A small self-supervised image encoder, trained from scratch.
Model: 14.5M parameters, 32-pixel images, norm layernorm, moe top_k, patch size [4, 4], layers 12, width 384.
Data: trained on photos of plants and fungi (iNaturalist), 45211 training examples, 14.2 epochs.
Rows from block 2, named by matrix and row number. Each number is 128 + 24 x the weight over its row's rms, rounded and kept within 0 to 255. All counts start at 0. After the name is the row's rms in percent of the matrix's.
# proj: attention output (model.blocks.2.attn.proj.weight, 384x384), inputs 0-191
proj.71 097 [122 144 111  82 140 138 162 133 151  99 111 108 124  58 131 111 107 146 100 148 106 111 111 129 120 110  79 111 132 121 151 126 137  80  97 135 118 116 109 125  91 153 159 115 161 131 161 144 125  81 154 147 122 125 130 111  64  90 103 127  80 108 123 113 126 145 129 102 105  85 130 129 141 143 112 157 159 139 113 144 163 145 155 139 157 144 115 114 156 152 136  96 108  84 129 113 148 152 135 116 120 124  80  85 123 138 145 144 158 138 174 172 122 116 130 141 158 131 130 119 110 130 117 129 131 118 112 115 102 120 123 151 147 124 120 132 136 115 140 151 130 137 156 103 172 131 123 143  91 156 113 130 126  99 155 130 153  86 103 114 138 136 111 103 115 143 113 136 129 122 140 163 115 125 141 170 141 101 134 118 112 116  91 141 156 132  70 136 135 144 171 141]
proj.72 098 [143 138 107 144  98 147 152 157  99  92 146 131 158 135 121 152 173 100  83 132  98 127 101 132 160 144 169 115 127  74 120 120 120 138 145 117  82 137 115 181 114 171 137 154 146  84 134  98  81 115 134 116 143 125 135 153 106 120 116 133 125 121 109 126 102 114 112 100 113 151 123 123 116 148 120 133 119 153 113 133 111 141  96 131 134 114 107 138  85 160 128 155 179 115 130 163  73 104 151 131 123 156 136 121 124 135 145 133 144 129 159  89 154 108 133 137 134 114  79  91 154 122  81 107 154 154 119 144  92 125 134 151 114 110 157 110 106 107 128 170 115 105 137 140 117 107 138 148 150  76 149 138 106 140 131 148 108 141 149 104 112 125 107 126  97 151 111 197 119 136 124 173 166 146 138 103  92  90 135 138 133 132 103 113 122 112 145 124 184 121 119 110]
proj.73 102 [106 116 115 141 149  94 110 149 128  74 113 115 114 137 104 104  92 136 142 129 176 145 142 133 141  71 139 146 185  98 150 132 144 131 200  99  96 160 154 119 132 145 130 124  94 164 166 173 120 127 158 105 117 128 117 158 119  67 150 123 122 136 185 125 139 142 183 106 155 123 119 104  90 137 139 113 169 117 107 155 106 135  91 182 116 134 125 125 151 153 131 160 139 149 119 108 142 121  97 137 119 102 140 127 102 155 129 104 128 162  98 125 128 148 132 164 115 165 128 132 135 136 148 111 130 158 115 127 137  99 118 124 146 164 106 121  89  86 122 113 138 149 137 133 133 113 125 128 107 102  81 132 111 132 130 130 113  91 111 178 137 131 110 156 147 146 124 197 105 134 130  96 109 122 105 164  91 118 156 111 108 150 129 125  93 102 122 118 162 129 150 110]
proj.74 099 [138 107 141  98 116 108 162  90 141 144 139 141 148 120 174 132 177 115 140  94 113 153 151 109 175 136 120 132 108 117 135 127 117 152 138 150 141 126 146  92 114 108  96 124 100 146 118 104 163 153  94 123 113 118 140 162  85 159 135 123 159 115 111 165 156 156  93 103 175 145 122 118 123 153 161 140  77 152 140 107  96 130 146  95 137 116  85 116 107 151 117 110 141 108 118 148 129  69 137 197 134  71 123 154 113 151  89 144 192 134 128 101 137 116 141 148 114 120 129 147 120 100 185 118 105 102 147 119 173 121 113 134 126 155 178 175 147 145 141 102 142 127 146 142 124 137 131 139  75  96 125 122 142 112 124 119 146  94 103 128 154  85 124 163  96 107 136 138 128  77 125 121 123 117 154 144 147 110  83 126 112 133 168 134  81 130 105 109 142 144  99 139]
proj.75 099 [138  80 137 151 123 143 106 157 105 145 154 130 156  70 118 138 173 126 110 160 117 142 152 132 151 118 130 144 120 160 108  92 128  94 155 108 118  90 168 136 119 132 109 189  71 103 151  97 133 132  87  96 109 142 103 100 107 138 105 126 122 169  90 129 130  75 129 118 117 150 128 142 102 144 111 113 108 116 153  95 149 116 151 138 183 133  96 103 117 115 133 154 139 132 109 136 138 169 202 125 116 144  98  96 132 148 169  78  71 143 141 145 133 122 112 188 176 167 166  72 128 110 145 142 156  86 138 128 133 140 143 128 135 119 105 115 117 120 180 111 125 114 144 110 132 144 177 163 109 142 141 106 141 135 120 116 135  95 131 128 112  94 125 127  65 173 134 112 154 145 112  90 118 113 109 140 141 128 104 128 105 125 175 129  93 119  87 119 117 154 142  97]
proj.76 108 [122 154 164 117 136 178 113 100 123 133 139 101  93 117 110 124 189  85 145 115 139 138 165 110 168 139 146 166 162 133 171 173 134 128 137 101 116 130 161 119 150 141 111 126 131 127 160 143 155  80  91 171  95 117 146 104 109 115 104 154 141 146 144 117 101 157  86 168 125 111 117 144 126 128 133 118  98  75 129 129 153 147 107  69 150 127 137 136 118 129 127 107 110 108  98 126 143 128 145 151 142  99 115 111  84 110  99 140 109 152 168 124 130 160  81 140 106 144  98 118 109 113 136 152 130 120 119 147 146 112 123 105 137 112  91 170 113  87 164 127 144 109 178 147 108 154 121 141 151 128 140 128 109 140 139 141 107 128 141 142 108 119 132 171 100 115 122  84 117 110 102 107 143 102 121 135  97 142 104 162 156 152 150 105 139 111 104 119 130 139 126 126]
proj.77 096 [130  81  85 131  99 132 129 152 156 126 156 103 146 111 132 166 134 140 156 158 140 114  91  70 105 130 116 119 143 121 116 110 105  95 105 128 146 125 107 115 128 123 111 168 154 127 160 119 129 115 148 160 161 146 102 145 129  83 111 151 126 134 116 112 107 137 136 163 177 141 108  99 134  95 159 100 115 125 103 105 110 131  76 131 122 160  90 153 146 135  97 119 114 145 133 134 131 124 155 135 143 112 163 137 121 124  76 169 149 166 113 133 100 155 145 109 119 138 133 144 143 137 125 124 150 130 114 125 133 102 137 108 172 169 149 138  78  96 145 183 108 160 124 152 147 137 115 165  96 108 103 140 153  95 103 137 115 127 135 116 157 120 165 127 134  87  86  98 139 124 153 135 104 130 117 141 142 117 164 143  73 127 150 133  89 101 157 109 152 111 147 151]
proj.78 100 [ 81 133 134 151 138 146 134  92 137 115  97 109 137 125 116 128 136 156  79 110 133 127 172 122 124 174 139 133 147 172 113 136 139 146  96 143 134 164  99 108 135 115 172 176  96 172 131 147 132  83 103 119 125 120 109 170 129 152 153 143 106 122 130 129 178 153 121 100 149 121  91 140 131 105 161 141 141  86 146 114 134 144 134 123 142 142 144  96 125 176 112 122 126 106 127 135 114 134 109  84 129 143 149 102 124 158 146 135 101 142 139  89 131 137 160 161 131 147 155 158 175 121 140  99 128 129 133 157 139 146 112 128  97 114  78 146 119 134  78 142 117 101 154 159 118 122  89  95 172 116 107 121 109 119 142 129 102 138 141 129  86 119 146 140 150 112 153 169 145 112 150 128 138 106 125 135 139 108 116 117 184 156 122 127 135 117 133 120  88 104 120 150]
proj.79 100 [124 135 186 138 112 139 124 129 137  60  70 140 112 124  59  96 132  94 122  88 110 171 140 150 115 105 140 129 122 164 116 135 132 162 103 122 134 111 119 108 156 157 176 142 134  85 111 144 122 124 142 123 121 124 105 104 141 111 116 135 115 146 125 126 108 172 153  99 103 116 127 130 128 135 123 116 129 133 134 113 159  93  96 171 104 147 103 139 133 139 115 101 181 125 146 121 144 106 147 126 143 158 159 101 117 153 135 115 179 115  94  73 141 130  78 115  64 139 165 145 129 105  95 132 154 121 112 109 130 149 120 133  84 152 128 120 184 130 125  89 117 115 113 143  79 122 123 108 163 104 129 125 112  99 133  86  98 151 156  76 118 128 107 123 139 103 119 129 143 155 120 188 135 136 122 160 113 136 128  97 141 175 158 171 127 109 113 139 124 112 143 146]
proj.80 101 [131 122 152 115 109  97 114 115  94 136 163 108 120 130 154 121 140 133  97 147 120 120 131 125 117 122 180  93 157 133 102 141  91 120 115 148 135 111 142 129 130 172  87 123 154 111  99 141 158 116 114 121  98 117 149 154  95 122  90 119 148 112  95 142 106 149 135 169 151 178 112 127 121 147 134 165 151 100 105  80 104 145 121 106 148 143 135 128 150 124 140 111 115 154 146 101 156 101 102 115 122 104 128  99 128 132 141 116 157  85 149  87 149 156 125 163  99 183 123  97 151 124 126 152 159 153 127 143 145 163  56 141 127 140 111 143 122 115  99 115 133 147 113 137  87  89 139 152 166 150 124 139 111 152 153 117 130 117 136 116 123  95  79 136 165 112  98 104 103 131 134 150 137  87 108 128 108 125 158  91 179 149 130 171 147 136 134  98 164 114 131 121]
proj.81 103 [115 139 141 140 141 144 153 124 155  99 134 163 172 110 132 175  93  76 119 114 138 143 131 162 130 123 136 174 149 111 124  98 113 121  95 136 122 164 165  80 110 105 138 141 149 157 129 126 142 119 124  92 126  94  91 128 127 156 151  97 131 161 121 106 146 140 146 138 116 149 152 170  92 131 112 112 120 153  76  73 162 117 105 131 116 142 115  92  80 143 102 117 125 128 136 173 118 150 105 143 167 143 117 133 150 108 128 110 146  76  96 138 140 100 119 167 132 132 136 159 141 111 142 111 162 158  60 133 126 125 159 142  91 130 139 137 160  66 142 139 144 147 149 140 150 123 142 139 120 135 163 113 133 119 130 105  79 111 114  88 160 121 167 123 148 119 143 126 147 159 162  79 123 145 153 139 164 122 138 147 157 104 139 136 128 120 150 107 120 117 168 139]
proj.82 099 [137 144 121 145 114 133 127 154 110 114 159 182 158 111 158 117 120 129 164 165 122 158 106 149 196  92 124 131 103 111 135 108 170 157 133 122 145 154 149 171 137 129 145 170 157  93 146 121 154  88 130  95 185 132 107 117 133 148 111 136 135 119 146 160 153  97 124 140 158 124 137 131 105  67  93 142  80  86 107 119 103 121 135 117 106 114 122 130 123 139 150 134 101 152 139 167 122 104 139 161 121  57 110 154  96 125 141 156 132 141 121 102 125 132 140 138 154 170 110 144 130 119 208 146 108 103 140 136 123 142 120 144 108 105 116 128 162 157 117  93 109  94 131 120 110 136 135 125 127  91 117 122 122 151 155 120 140 111  83 113 112 115 192 112 141  91  87 133 111 117 132 129 127 102 124 177 118  96 112 152 133 109 105 142 109 141 124 116 107 102  68  97]
proj.83 094 [131 180 123  86 122 150 172 125 150 107 112 119 129 135 129 122 134 112 175 115 153 124 139 106 122 109 167 110 124 109 105 137 155 102 170 157 110 178 116 109 153 138 125 127 115 121 168 143 129 125 133 133 121 118  89 162 179 124 117 121 157 124 108 145 135  88 123 133 123 178 106 127 141 177 123 107 118 100 136 184 136 154 185  83  57 127 139 111 146 130 134 163  70 117 134 168 125 156 141 157 130 120 152  89 129 150 125 160 159 152 129 124 125 131 144 140  73 125 143 141 154 123 148 110 144  98 105 125 148 134 141 113 127 144 141 167 128 174 158 123 155 171 113 116 116 146 126 142 152 114 105 145  97 151 107 114 109 133 132 119 164 171  79 150 147  87 112  94 134 108 127 136 160 148 158 106 148 113  99 121 129 125 135 108 134 136 117 146  85 154  97 133]
proj.84 101 [156  92 155 149 118 110 123 119 146  78 152 126 161 126 153 149 142 140 136  75 104 173 108 155 109 149 152 110 155 137 107 145  97 181 124 153 162 125 120 127 121 126 147 122 117 121 117 137 102 142 129 133 127 161  96 152 105 200  98 129 109 129 164 121  66 116  94 128 127 121 157 107 109 109 138 115 101 113 165 176 122 134 124 149 147 130 109  88 143 116 144 161  77 101  96 136 151 184 141 128  93 145 130 132 130 122 105 139 114 138 137 162 142 110 132 162 122 113 122 126 145 115 145 124 114 135 133 120  95 118 136 149 157 129 135 113  71 122 103  94 132 124  88 112 129 162 104 133 101 125 148 125 134 100 150 110 100 113  70 153  94 150 145 128 148 126 124  95 128 121  99 135 122 156 108  87 133  95 118 181  88  71 113 118 106 134 125 145 140 130 120 121]
proj.85 099 [ 89 154 102 126 168 136  91 110 136 203 171 130 182 108 133 150 152 165 133 107 124 122 180 101 170 119 131 119 121 144 163 136 159 156 134 118 104 158 172 112 136 159 124 116 165 131 137 101  95  86 151 127 129  85 124 145 110  78  82 135 122 120 118 127 143 112 113 132 162  87 116 146 116  97  80 163 119 148 161 144 135 103 139 120 145 169  99 164 153 178 121 157  80 100 143 128 141 151 148 140 120 126 116 129 123 125 135  89  84 100 116 153 149 162 151 140 148 128 140 149 156 108 159 154 141 154  86 154 101 168 159 105 142 136 114 165 167 127 159 122 130 127 112 114 100 166 140 175 122 168 150 125 121 124 133 110 122  88 152 147 126 108 152 192 128 123 149 154 148 141 142 129 109 168 148 114 138 152  96 123 143  91 117 121 104 119  99 119 133 156 136 147]
proj.86 096 [101 181 133 132 178 123 135 111 108 119 104 120 113 157 129 124  64 146  86 152 156 103 172 107 100 130 114 112 122 147 127 134 119 133 141 135  77 118 137 144 149 157 130 146 138 136 137 145 182 155 187 153 142 135 126 123 123 117 179 133 143 164 164 145 130 174 122 119 176 107 128 138 109 134 105 139 106 151 125 165 124 132 125 161 155 147 145 122 155 103 154 135 131 152 149 151 130 166 149 108 153 125 107 151 122 150 120  96 174 161 106 167  79 118 121 118 149 131 122 116 128 110  92 114 124 124 141 131 135 123 148 135 160 161  81 121  91 119 131 134 130 191 120 135 144 148  92 201 117 139 102 104 135 104 107 150 174  89 145 130 130 127 132 144 104 122 112 131 148 160 136 124 124  94 131 156 166 140 121 144  94  66 127 138 124 150 105 163 126 153 110 134]
proj.87 095 [148 133 114  95 118 122 143 111 147 168 155 101 129 140  97 147 128 177 137 128 103 141 140 137 111 147 153  99 147 138 134 142 124  82 105 105 131 119 113 142 165 149 160 145 109 128 118 113 156 174 115 160 126 136  71 157 178 115 135 102 126 165 133 111 131 146 140 153 145 128 155 139 148  95 113 136 151  85 111  94 143 138 125 160 159 126 118 136 133 116 151 147 174 138 183 143  96 139 138 104 110  89 131 120 123 160 106 133 105 144  93 113 106 116 188 118 118 125 115 100 140 152  98 101 114 157 157 107 134  96 121 154  70 132 109 142 117 154  95 124  92 161 146 115 139 180 109 117 126 148  87 129 145 115 155 175 159 155 106 131 116  94 121 113 137 136 134 123 131 156 125 158 126 132 164 123 134 169 185  95 113  78 130 150 128 130 159  98 126 164 123 185]
proj.88 100 [122  84  92 163 125 136 142 129 116 112 127 170 120 124  64 135 139 143 124 119 127 143 149  97 136 147  90 125 117 150 127 121 126 150 155 117 146 120 154 135 140 105 146 134 129 129 151 131  91 129 144 105 140 126 122 195 102 167 136 107  69 105 144 101 110 120  73 123 159 130 129 113 145 116 121 127 103 112  93 156 131 181 157 159 155 156 129 126 112 106 117 189 164 119 165 116 156 144 145 128  96 115 154 137 126 161 111 147 145 150 151 153  96 143 133 148 112 145 138 118 121 172 105 142 132 129 102 159 152 126 135 143 132  98 117 147 127  80 103 143 132  82 133 127  85 111 122 104 145 103 160 158 116 147 135 110 128 146 129 109  89  89 136  97 149 145 130 107  96 136 116 118 142 108 142 148 117 144 126 147 144 159 108 155 129 145 120 147 114 135 118 205]
proj.89 101 [114 136 193 140 150  70 147 124 153 124  88 106 143 134 169  80 143 188  98 146 127 158 111 144 142 185 135 117 120 137  92 108 129 139 113 140 108 128 107 126  60 134 133 123 121 113 100 109 154 155 127  94  99 147 126 152 112 130 148 150  97 139 113 119 160 137 105 108  97 109 140 132 155  97 104 161  76 125 134  78 131 154 101 139 104 124 142 182 118 155 168 124 151 149 141 125  85 115 185 138 164 139 109 138 117 130 134 147 159 152 125 149  79 135 111 131 116 123 128 120 118 149 132 116 176  67 165 126 168 125 144 104 147  96 112 131  91 158 101 155 153 128 141 156 140 124 167 104 136 149  93 117 138 126 142 163 170 168  98 130 173 102 115 151 121 113 132 134 136  85 122 114  85 146 106 151 121 145 129 131  78 152 132 166 143 112 186 100 109 118 128 124]
proj.90 095 [117 129  93 121  78 131 111 119  63 150  96 139 129 159 129 163  88 107 121 174 140 147 102 103 114  96 142 167  85 137  97 156 109 126 153 122 128 154 127 122 145  76 105 136  93 126 126 156 117 118 106 113 119 101 174 109  86 112 118 157 143 155 107 130 105 103 117 159 119 175 139 120 135  78 148 139 121 114  93 147 167 120 117 141  88 124  92 128 128 147 129 111 106 128 154 157 116 120 142  85 170 146 135 110 135 144 129 126 117 154 142 156 130 133 141 165 127 146 128 154 107 135  82 107 126 136 102 114 109 127 111 130 111 122 123 128 133 135 149  97 146 146 209  97 134 122 105 110 139 136 115 161 142 138 142 124 100 127 125 146 136 163 119 143  77 185 135 107 153  96 119 127  99 121 145 139 131 161 114 131 126 131 122 134 140 161 153 112  78 130 126 129]
proj.91 105 [106 122 125 135 116 113 100 154 113 118 158 122 115 119 127 154 117 150 161 136 123  94 124 142 136 133 156 151 137 125 189 139 144 149 156 185 169  74 131 146 132 115  95 109 144 146 125  96 143  98 155 119 126 144 121 165 129  99 162 123  81 167  84 122 141 171 107 104 135 111 137  99 169 156 104 125 115 128 102 137 136 105 123 134 156 148 158 123 124 116 143 109 115 134 139 119 141  93 142 145 152 119 134 112 104 122 174 151 116 166 103 142 111 142 110 135 154 126 101 159 135 138  83  61 126 161 127 169 130 143 120 139 155 165 144 139 188 139 112 107 157 102 126 162 100 106 122 148 112 119 139 110 135 107 114 154 123 168 127 136 144 129 116 145 129 147 117 138 166 135 137 170 109  82 152 144 123 122 170  79 128 113 168 121 132 150 183 107 108 104 119 120]
proj.92 102 [124 138  96 172 176 104 186 120 183 124 127 157 161 146 112 120 121 180  84 119  95 123 135 111 143  96 105 115 151 144 134  90 124 116 116  94 123 164  92 171 133 112 171 173 128 156 156 100 110 151 151 112 139  94 123 108 158 213  90 117 123 135 158 146 124  99 145 114 135  97  86 120 137 152  70 153 118 115 127 107 137 153 146 122  95  79 125 140 137 158 136 126 158 121 144 146 149 154  96 111 195 135 142 128 120  73 131  78 131 117 140 123 160 165  90 126 138 127 104 164 150 124  82 174 120 140 122 103 168 127 143 142 139 130  97  97 107 117 150 102 158 122 153 132 128 153 162 123  75 143 111 134 142 130 128 167 162 126 101 126  93 115 113 125 108 132  89 181 102 153 151 113 145 161 144 122 103 119 133 140 143 120 139 141  98 144 142 109 109 160  95 156]
proj.93 097 [ 90 121 125 130 133 101 131 139  92  85  90 112 101 139 101 127 135 105 160 125 109 150 162 140 166  87 133 124 128 143 139  99 112 157 126 147 151  89 116  97 124 139 152 124  99  92  97 141 124 165 118 128 131 143 131 142 132 143 148 108 138 154 168 133 176 169 163 103 171 136 126 149 165 148 112 130 124 136  97 150 120 100 109 113 146 161 116  95 118 118  72 168 130 137 169 126 141 135 101 127 113 163 145 149 149 134 111 160 129 124 143 179 127 116  99 162 138 121 145 140 108 147 104 111  83 111 104 166 115 109 111 145 117 102 140 124  93 137 128 135 146 111  95 118 120 120 138 102 132 120 148 117 162 108 140 135 119 131 147 108 139 122 111 159 105  62 127 131 106 114 101  88 137 106 134 131 125  93 131 128 125 127  93 122 102 113 112 159 155 132 161  99]
proj.94 101 [120 136  98 111 112 124 137 112 139  98 100 106 153 127 138 137  83 167 120 128 150 155  62 138 138 133 127 132 144 115 123  99 126  91 113 166 137 134 125 137 128 148 141 139 120  85 126 140 152 160 118 114 149 143  72 152 151 113 133 102 153  98 120 151 179 140 161 139 144 108  99 128  80 118 149 118 123 174 148 121 137  92 115 144 187 136 144 149 179 144 138 149 139 160 132 164 116 120  88 163 119 149 123 108 126 147  91 149 162 147 123 130 114 132 122 151 133 107 146 136 121 150 107 118 145 149 156 151 119 126 108 100 159 112 145  94 128 127 138 130 131 123 127 153 136 106 154  81 123 112  96 165 144 155 155 121 147 151 145 135 131 122  82 149 120 116 116 136 111  71 118 147  99 143 134 132 107 108  78  92 128 122 156 108 130 146 155 151 150  99 113 118]
proj.95 096 [112 145 146 124 104  99 133  97 151 119 133 145 111  89 137 123 171 138 164 129 122 115 126 153 162 106 151 112 128 136  95 160 142 164 110 136 152 144 137  99 114 137 138 152 130  99 117  97 148 109 124 131 156 107  89 138 144 135  97  87 157 104 116 128 129 102 122 116 155 126 138 119 139 137 106  95  95 163 148 143 126 142 140 113 154 100 122  71 111  94 131 112 115 128 114 151 130  99 146 142 146 116 123 146 149 129 162 106 125 122 117 150 150 125 168 109 119 103 130 135 119 110 117 118 112 156 162 126 128  85 165 142 144 141 177 120 155 161 104 138 138  77 148 128 156 132  61 144 135 153 144 126 150 112 105 179 105 113 122 118 122 131 117 104 122 141 145  99  81 137 128 143 128 147  57 123 126  88 115 147 118 150  81 117 134  97 113  83 130 189  77 104]
proj.96 104 [172 118 183 124 153 127  92 159 161 138 145 113 104 125 127 126  81 145 135 142 121 115 119 116  93 114 150 122 161 104 109 123 107 102 133 134 152 132 210 139 116 150 112 138 164 132 154 130 169 143 122 124  92 107 101 102 169  87 112 139 182 118 149 118 117 115 127 151 176 157 127 143 142 127 150 126 112 116 118 144 141 146 118 136 117 133 204 101 151  98 103  96  96 104 113 144 120 174 149 114 113 122 120 123 134 174 109 128 148 147 142  93 114 135 125 137 135 140 162 107 104 125  96 125 118 159 122 133 142 160 127  96 157 118 132  98 108 142 130  96 154  99 118 130 155 137 104 149 156 124 148 120 110  74  99 170 106  92 171 115 146 110 120 126 156 140 153 149 142 122 102 116 138 114 122 122 119 163  89 120 151 139 188 164  99 117 103  79 123 132 152 113]
proj.97 096 [142 146  96 130 125 148 119  85 164 107  86  91 158 129 126 148 159 110 158 113  82 130 163 146 159  84  95 120 126 138  96  99 116 120 141 121  98 126 150 127 174 137 167 143 122 124 135 132  82 142 132 108 158  86  73 156 114 141 125 109 108 102 138 131 130 120  97 149  90 137 142 122 101 144 144 169  95  97 153  89  93 145 116 101 139 106 125 134 140 130 140 122 161 142 167 116 139 147 102 131 103 130  51 152 158 143 140 139 167  66 142 130 142 123 156 129 125 135 148 113 116 113 130 190  57 131 112 120 119 145 119 123 125  84  93 121 100 116 134 107 104 139 144 137 131 183 124 153 112 106 162 138 206 127 176 135  89 116 131 145 142 146 109 128 130 104 102 115 124 170 124 135 122 110 126 121  73 147 116 107 107  89 136 146  81 127 165 131 153 157 142 112]
proj.98 093 [136  89 147 151 149 140 151 149 207 145  70  88 122 145 145 102 138 123 104 125 130 130 142  96 121 170 150 161 146 130 111  95 127  97 115 130 172  96 159 117 118 122 152 168 152 127 137  92 140 131 118  87 140 133 149 160  99 139  69 114 140 135 129 135 111 120 112  89 103  82 151 117 167 104 140 165 126 114 133 176 127 129 131 126 166 102 128 155 186 175 153 170 146 115  83 131 110  97 102 100  57  99 139 132 123 153 111 141 113 116 114 142 113 151 133 122 161 142 137  92 130 111  99 136 121 112 118 117  96 156 144  82 147 103 106 146 132 135 126  95 166 132 117 137 135 116 108 117 136 108 148 164 128 128 115 111 124 107 190 117 148 141 133  86 121 139 120 103 115 133  89 134 149  89 129  66 197 136 150 160 100  89 123 157 152 137 146 152  97 133 146 125]
proj.99 103 [138 152 167 100 196 129 153 151 128 136  79 136 148 147 138  91 132  62  87 109  99 146 124 100 114 146 115 115  90 116 164  94 112  94 103 132 112 158 132 120 133 133 122 122 165 124 110 133 146 144 132 164 124 144 121 120 119 135  97  95 138 139 132 100 101 129 143 131 150 109 155 118 103 133 105 166 140 131  88 118 123 105 130 155 136  99 110 143 178  95 168 149 106 102 146 129 152 151 155 102 132 137 166 170 127 127 122 136 127 140 166 167  90 100 124 107 161 155 178 157 205 149 128 110 156 104 118 141 103  78 133 168 120 113 170  79 104 114 127 100 153 103 111  98 137 145 171 169 113 136 129 154 153 124 135 129 118 118 143 149 148 115 105 115 162 109 139 133 115 147 133 124 149 143  85 128 137 113 109 133 120 159  98 159 156 124 119 148 151 133 130 129]
proj.100 101 [106 104  91 132 120 113 119 120 108 138 118 141 127 123 106 135  75 135 181  97 129 128 110 101 139 152 112 163 105 129 141 126 142 131 109 107 133 117 119  76  69 155 125 159 105  98 131 138 103 147 152  86 100 107  88  70 135 153 169 113  89  96 119  98 157 137 107 150 149 103  78 142 136 125 153 135 147 156 110  72 121 114 125 132 139  88 128 123 124 127 126 115 171 149  74 155  71  88 118 105 143 125 129 139 115 116 110  87 168 108 132 130 151 113 122  99 132 105 129 123 130 141 164 142 140 133 120 191 117 121 129 149 113  71 160 118 119 167 134 137  93 120 141 145 152 108 143 139 149 153 145  56 152 149 128 146  74 133  92 149 147  90 124 150 111 113 154  67 117 167 134 120 140 138 140 134 115 112 132 109 164 149 155 116 126 149 136 111  94 119 120 124]
proj.101 103 [145 164  92 160  93 171 156 120 135 136 134 127  81 174 156 160 148  89 126 118 129  71 141  81 148 121  74 164  93  99 101 131 105 118 155 156 151 110 162 156 148 121 101 143 157 148 104 132  99 123 138  85 108 109 136 153 117 120 128 128 118 119 129 154 131 122 126 180 134 155 109 165 149 134 175 130 114 124 150 128 138  94 123 145 138 100 163 118 140 108 165 152 154 156 104 101 151 159 137  76 145 124 131 186 106 124 123 110 132 129 131 127 120 119 133 106 130 122 154 100 118 128 146 136 109 109 165 138 121 165  88 109 100 113 131 154 149 134 169 147 121 170 124 107 110 129 140 137 188  87 123 144 146 106 145 138 144 142 152  83 126  96 133 116 154 151 167 138 124  97 147 162 138 155 131 113 122 130 136 167 122 124 118  87  95 129 110 108 119 142 123 146]
proj.102 102 [122 162 158 136 106  91 123 120  93 120 110 102 141 120 119  84 103 118 127 145 116 176 167 169 121 112 117 119 123 117  77 107 115 109 147 168 152 140 128  91 123 124 116 154 133  96 132 168 119 164 119 112 125 111 150 157 131 106 158 125 121 131 120 117 161 121 157 138 158 130 125 144 159 151 131 136  96  92 123 150 139 111 150 120 146 153 163  94 138 176 131 142  83 125  97 148 151 166 167  94 109  98 114 125 146 181 173 163 111 128 153 124 159 125 104 132 156 114 108 130 126 135 118 143 141 137 125 133 153 111 131 109 135 117 130 137 101 114 152 150 143 142 111 124 137 165 143 141  76 133 123 134 125 140  90  99 122 156  96 108  84 139  98 111 119 157 149 128 132 106 143  83 106  62 123 138 173 139 166 122  96 102 158 109 143 176 111 121 130  92 164 152]
proj.103 108 [118 172 118 125  72 101 114 146 133 129  98 134 110 108 152 168 106 111 136 107 136 134 139 164 128 129 106 181 143 107 111 125 150 124 142  80  97 103 148 112 188 132 173 126 160 119 123 120 100 157 132 134 145 161 108 165 106 134 166 119 123  90 138 137 114 128  79  91 108 107 144 136  68 134 108 161 126 136 138 116 134 116 117  84 177 135  89 160 114 181 146 129 123 149 158 161  88 145 139 166 110 155 120 145 144 127 134 135 101 100 154 169 141 122 146 120 165 134 121 113 125 169 111 133 135 140 150  91 109 126 157 163 140 114  53  84 100 111 140 104 141 136 121 113 107 118 119  98 140 119 104 168 138 160 123  73 111 151 140 116  71 138  91 108 139 123 121 141 147  95 150 137 114 147 163  95 105 127 106 111 151 134 134 132 122 123 142 139 171 106 126 139]
proj.104 101 [112 151 159 116 157 119 110  88 112 116 113 159  92 149 120 120 136 166 165  69 148 107 159 134 134 154 126 138 101 139 121 169 102 109  99 111 140 129 121  81 136 140  88  93 129 123 121 141 122 111 126 173 114 117 145 122 126 101 112 144 135  83 160 110 183 131 135 131 149 141 120 172 104 141 136 128 137  89  96 146  95 101 124  98 122 108  99 128 181 169 109 102 103 117 141 154 137 124 109 196 124 126 142 151 143 108 121 170 154 141 155 103 127 140 114 152 137 164  84 171 137 116 152 124  92 110  91 146 128 133  96 111 126 134 117 195 104 144 108  88 128  91 118 132 162 114  90 128  92 129 130 114 133 127 102 138 119  77  95 125  99 145 128 142  95 142 117 131 115 148 108 126 128  86 121 170 175 114 125 133  80  88 111 166 130 164 154 101 119 105 160 155]
proj.105 105 [ 89  88 120 129 147 143 136 133 112 171 154 108 162 162 113 149 128 153  97 119 140 100  98 107  81  78 140  91 126 153 123 111 163 119  97 118 164 146 108 142 176  93 180  93 133 154 116 195 164 178 174 149 151 117 115 131 131 149 137 109 105 156 125 108 150 104 154 135 123 135 133 115 153  73  84 127 136 157 131 153 138 139 160 122 122 129 135 150  83 144 140  95 138 115 121 124 114 114 128 122 151 151 143 146 113 124 140 147  98 130 115 133  91 158 158 121 145 158 130  93  87 110 148 125 151  75 155 150 160 139 154  94 126 131 140 132 144 128 126 166  97 120 160 109 152 176  95 119 108  93 126 115 128  90 113 147 122 118 165 124 145 125 116 120 129 121 149  92 100  94 157 176 111 159  89 140  89 122 143 154 107 133 116 160 135 131 145 123 132  92 156 156]
proj.106 093 [113 160 161 124 119 143 163 183 130 100 105 142 143 121  42 142 119 126 148 126 161 134  45 138 152 125 174 149 111 160 166 124 114 127 126 118 113 145 169 142 137 127 103  85 114 101 153 172 121 144 103 137  75 130  96 140 132 131 135 146 160 105 138 115 128 131 152 127 154  92  94 141 123 109  72  98  86 171 143 164 101 123 159 123 145 143 136 139 160 149  90 115 121  88 134 135 116 145  92 121 102 111 157 118 140 157 130 156 139 137 152 110 127 105 140 109 128 142 142 116 116 109 103  89 102 129 106 167 107 174 131 118 161 131 139  77 113 130 132 108 161 140 183 133 141 199 133 140  96 153 120 143  89 152 144 116 142 159 144 145 113 160 174 156 144 109 155 162 154 138 136 162 133 122 109 141 127 148 148 158 132 133 135 176  90 165 121 118 107 136 165 144]
proj.107 103 [104 119 172 136 164 123 117 113  99 160 122 117 119 150 119  92  97 111  92 135 136 122 154 136 114 126 124 129 164 147 146 111  94 118 173 130  94 106 117  88  97 134 145 168  58 140 103 141 169 139 126 119 121 101 105 111  94 138 174 138 122 142 107 175 132 108 103 107 120 136 105 122 147 102 127 123 129 121  96 157 118 128 134 136 125 111 146 135 152 151 116  92 119 128 114 155 135 130 127 141 114  92  81 177 112 113 121 137 164  98 134  90  95 100 118 124 125 118 145 154 127 167 122 110 130 139 131 107 138 146 101 135 160 147 111  85 148 123 157 129 143 117 116  95 120  59 146 185 150 107 113 157 146 145 137  73  92 118 190 129 148 108 151 118 116 189 124 103 119 136 173 144 177 149 104 139 133 131 135 166 107 134 153  88  95 167 135 123 145  93 124 131]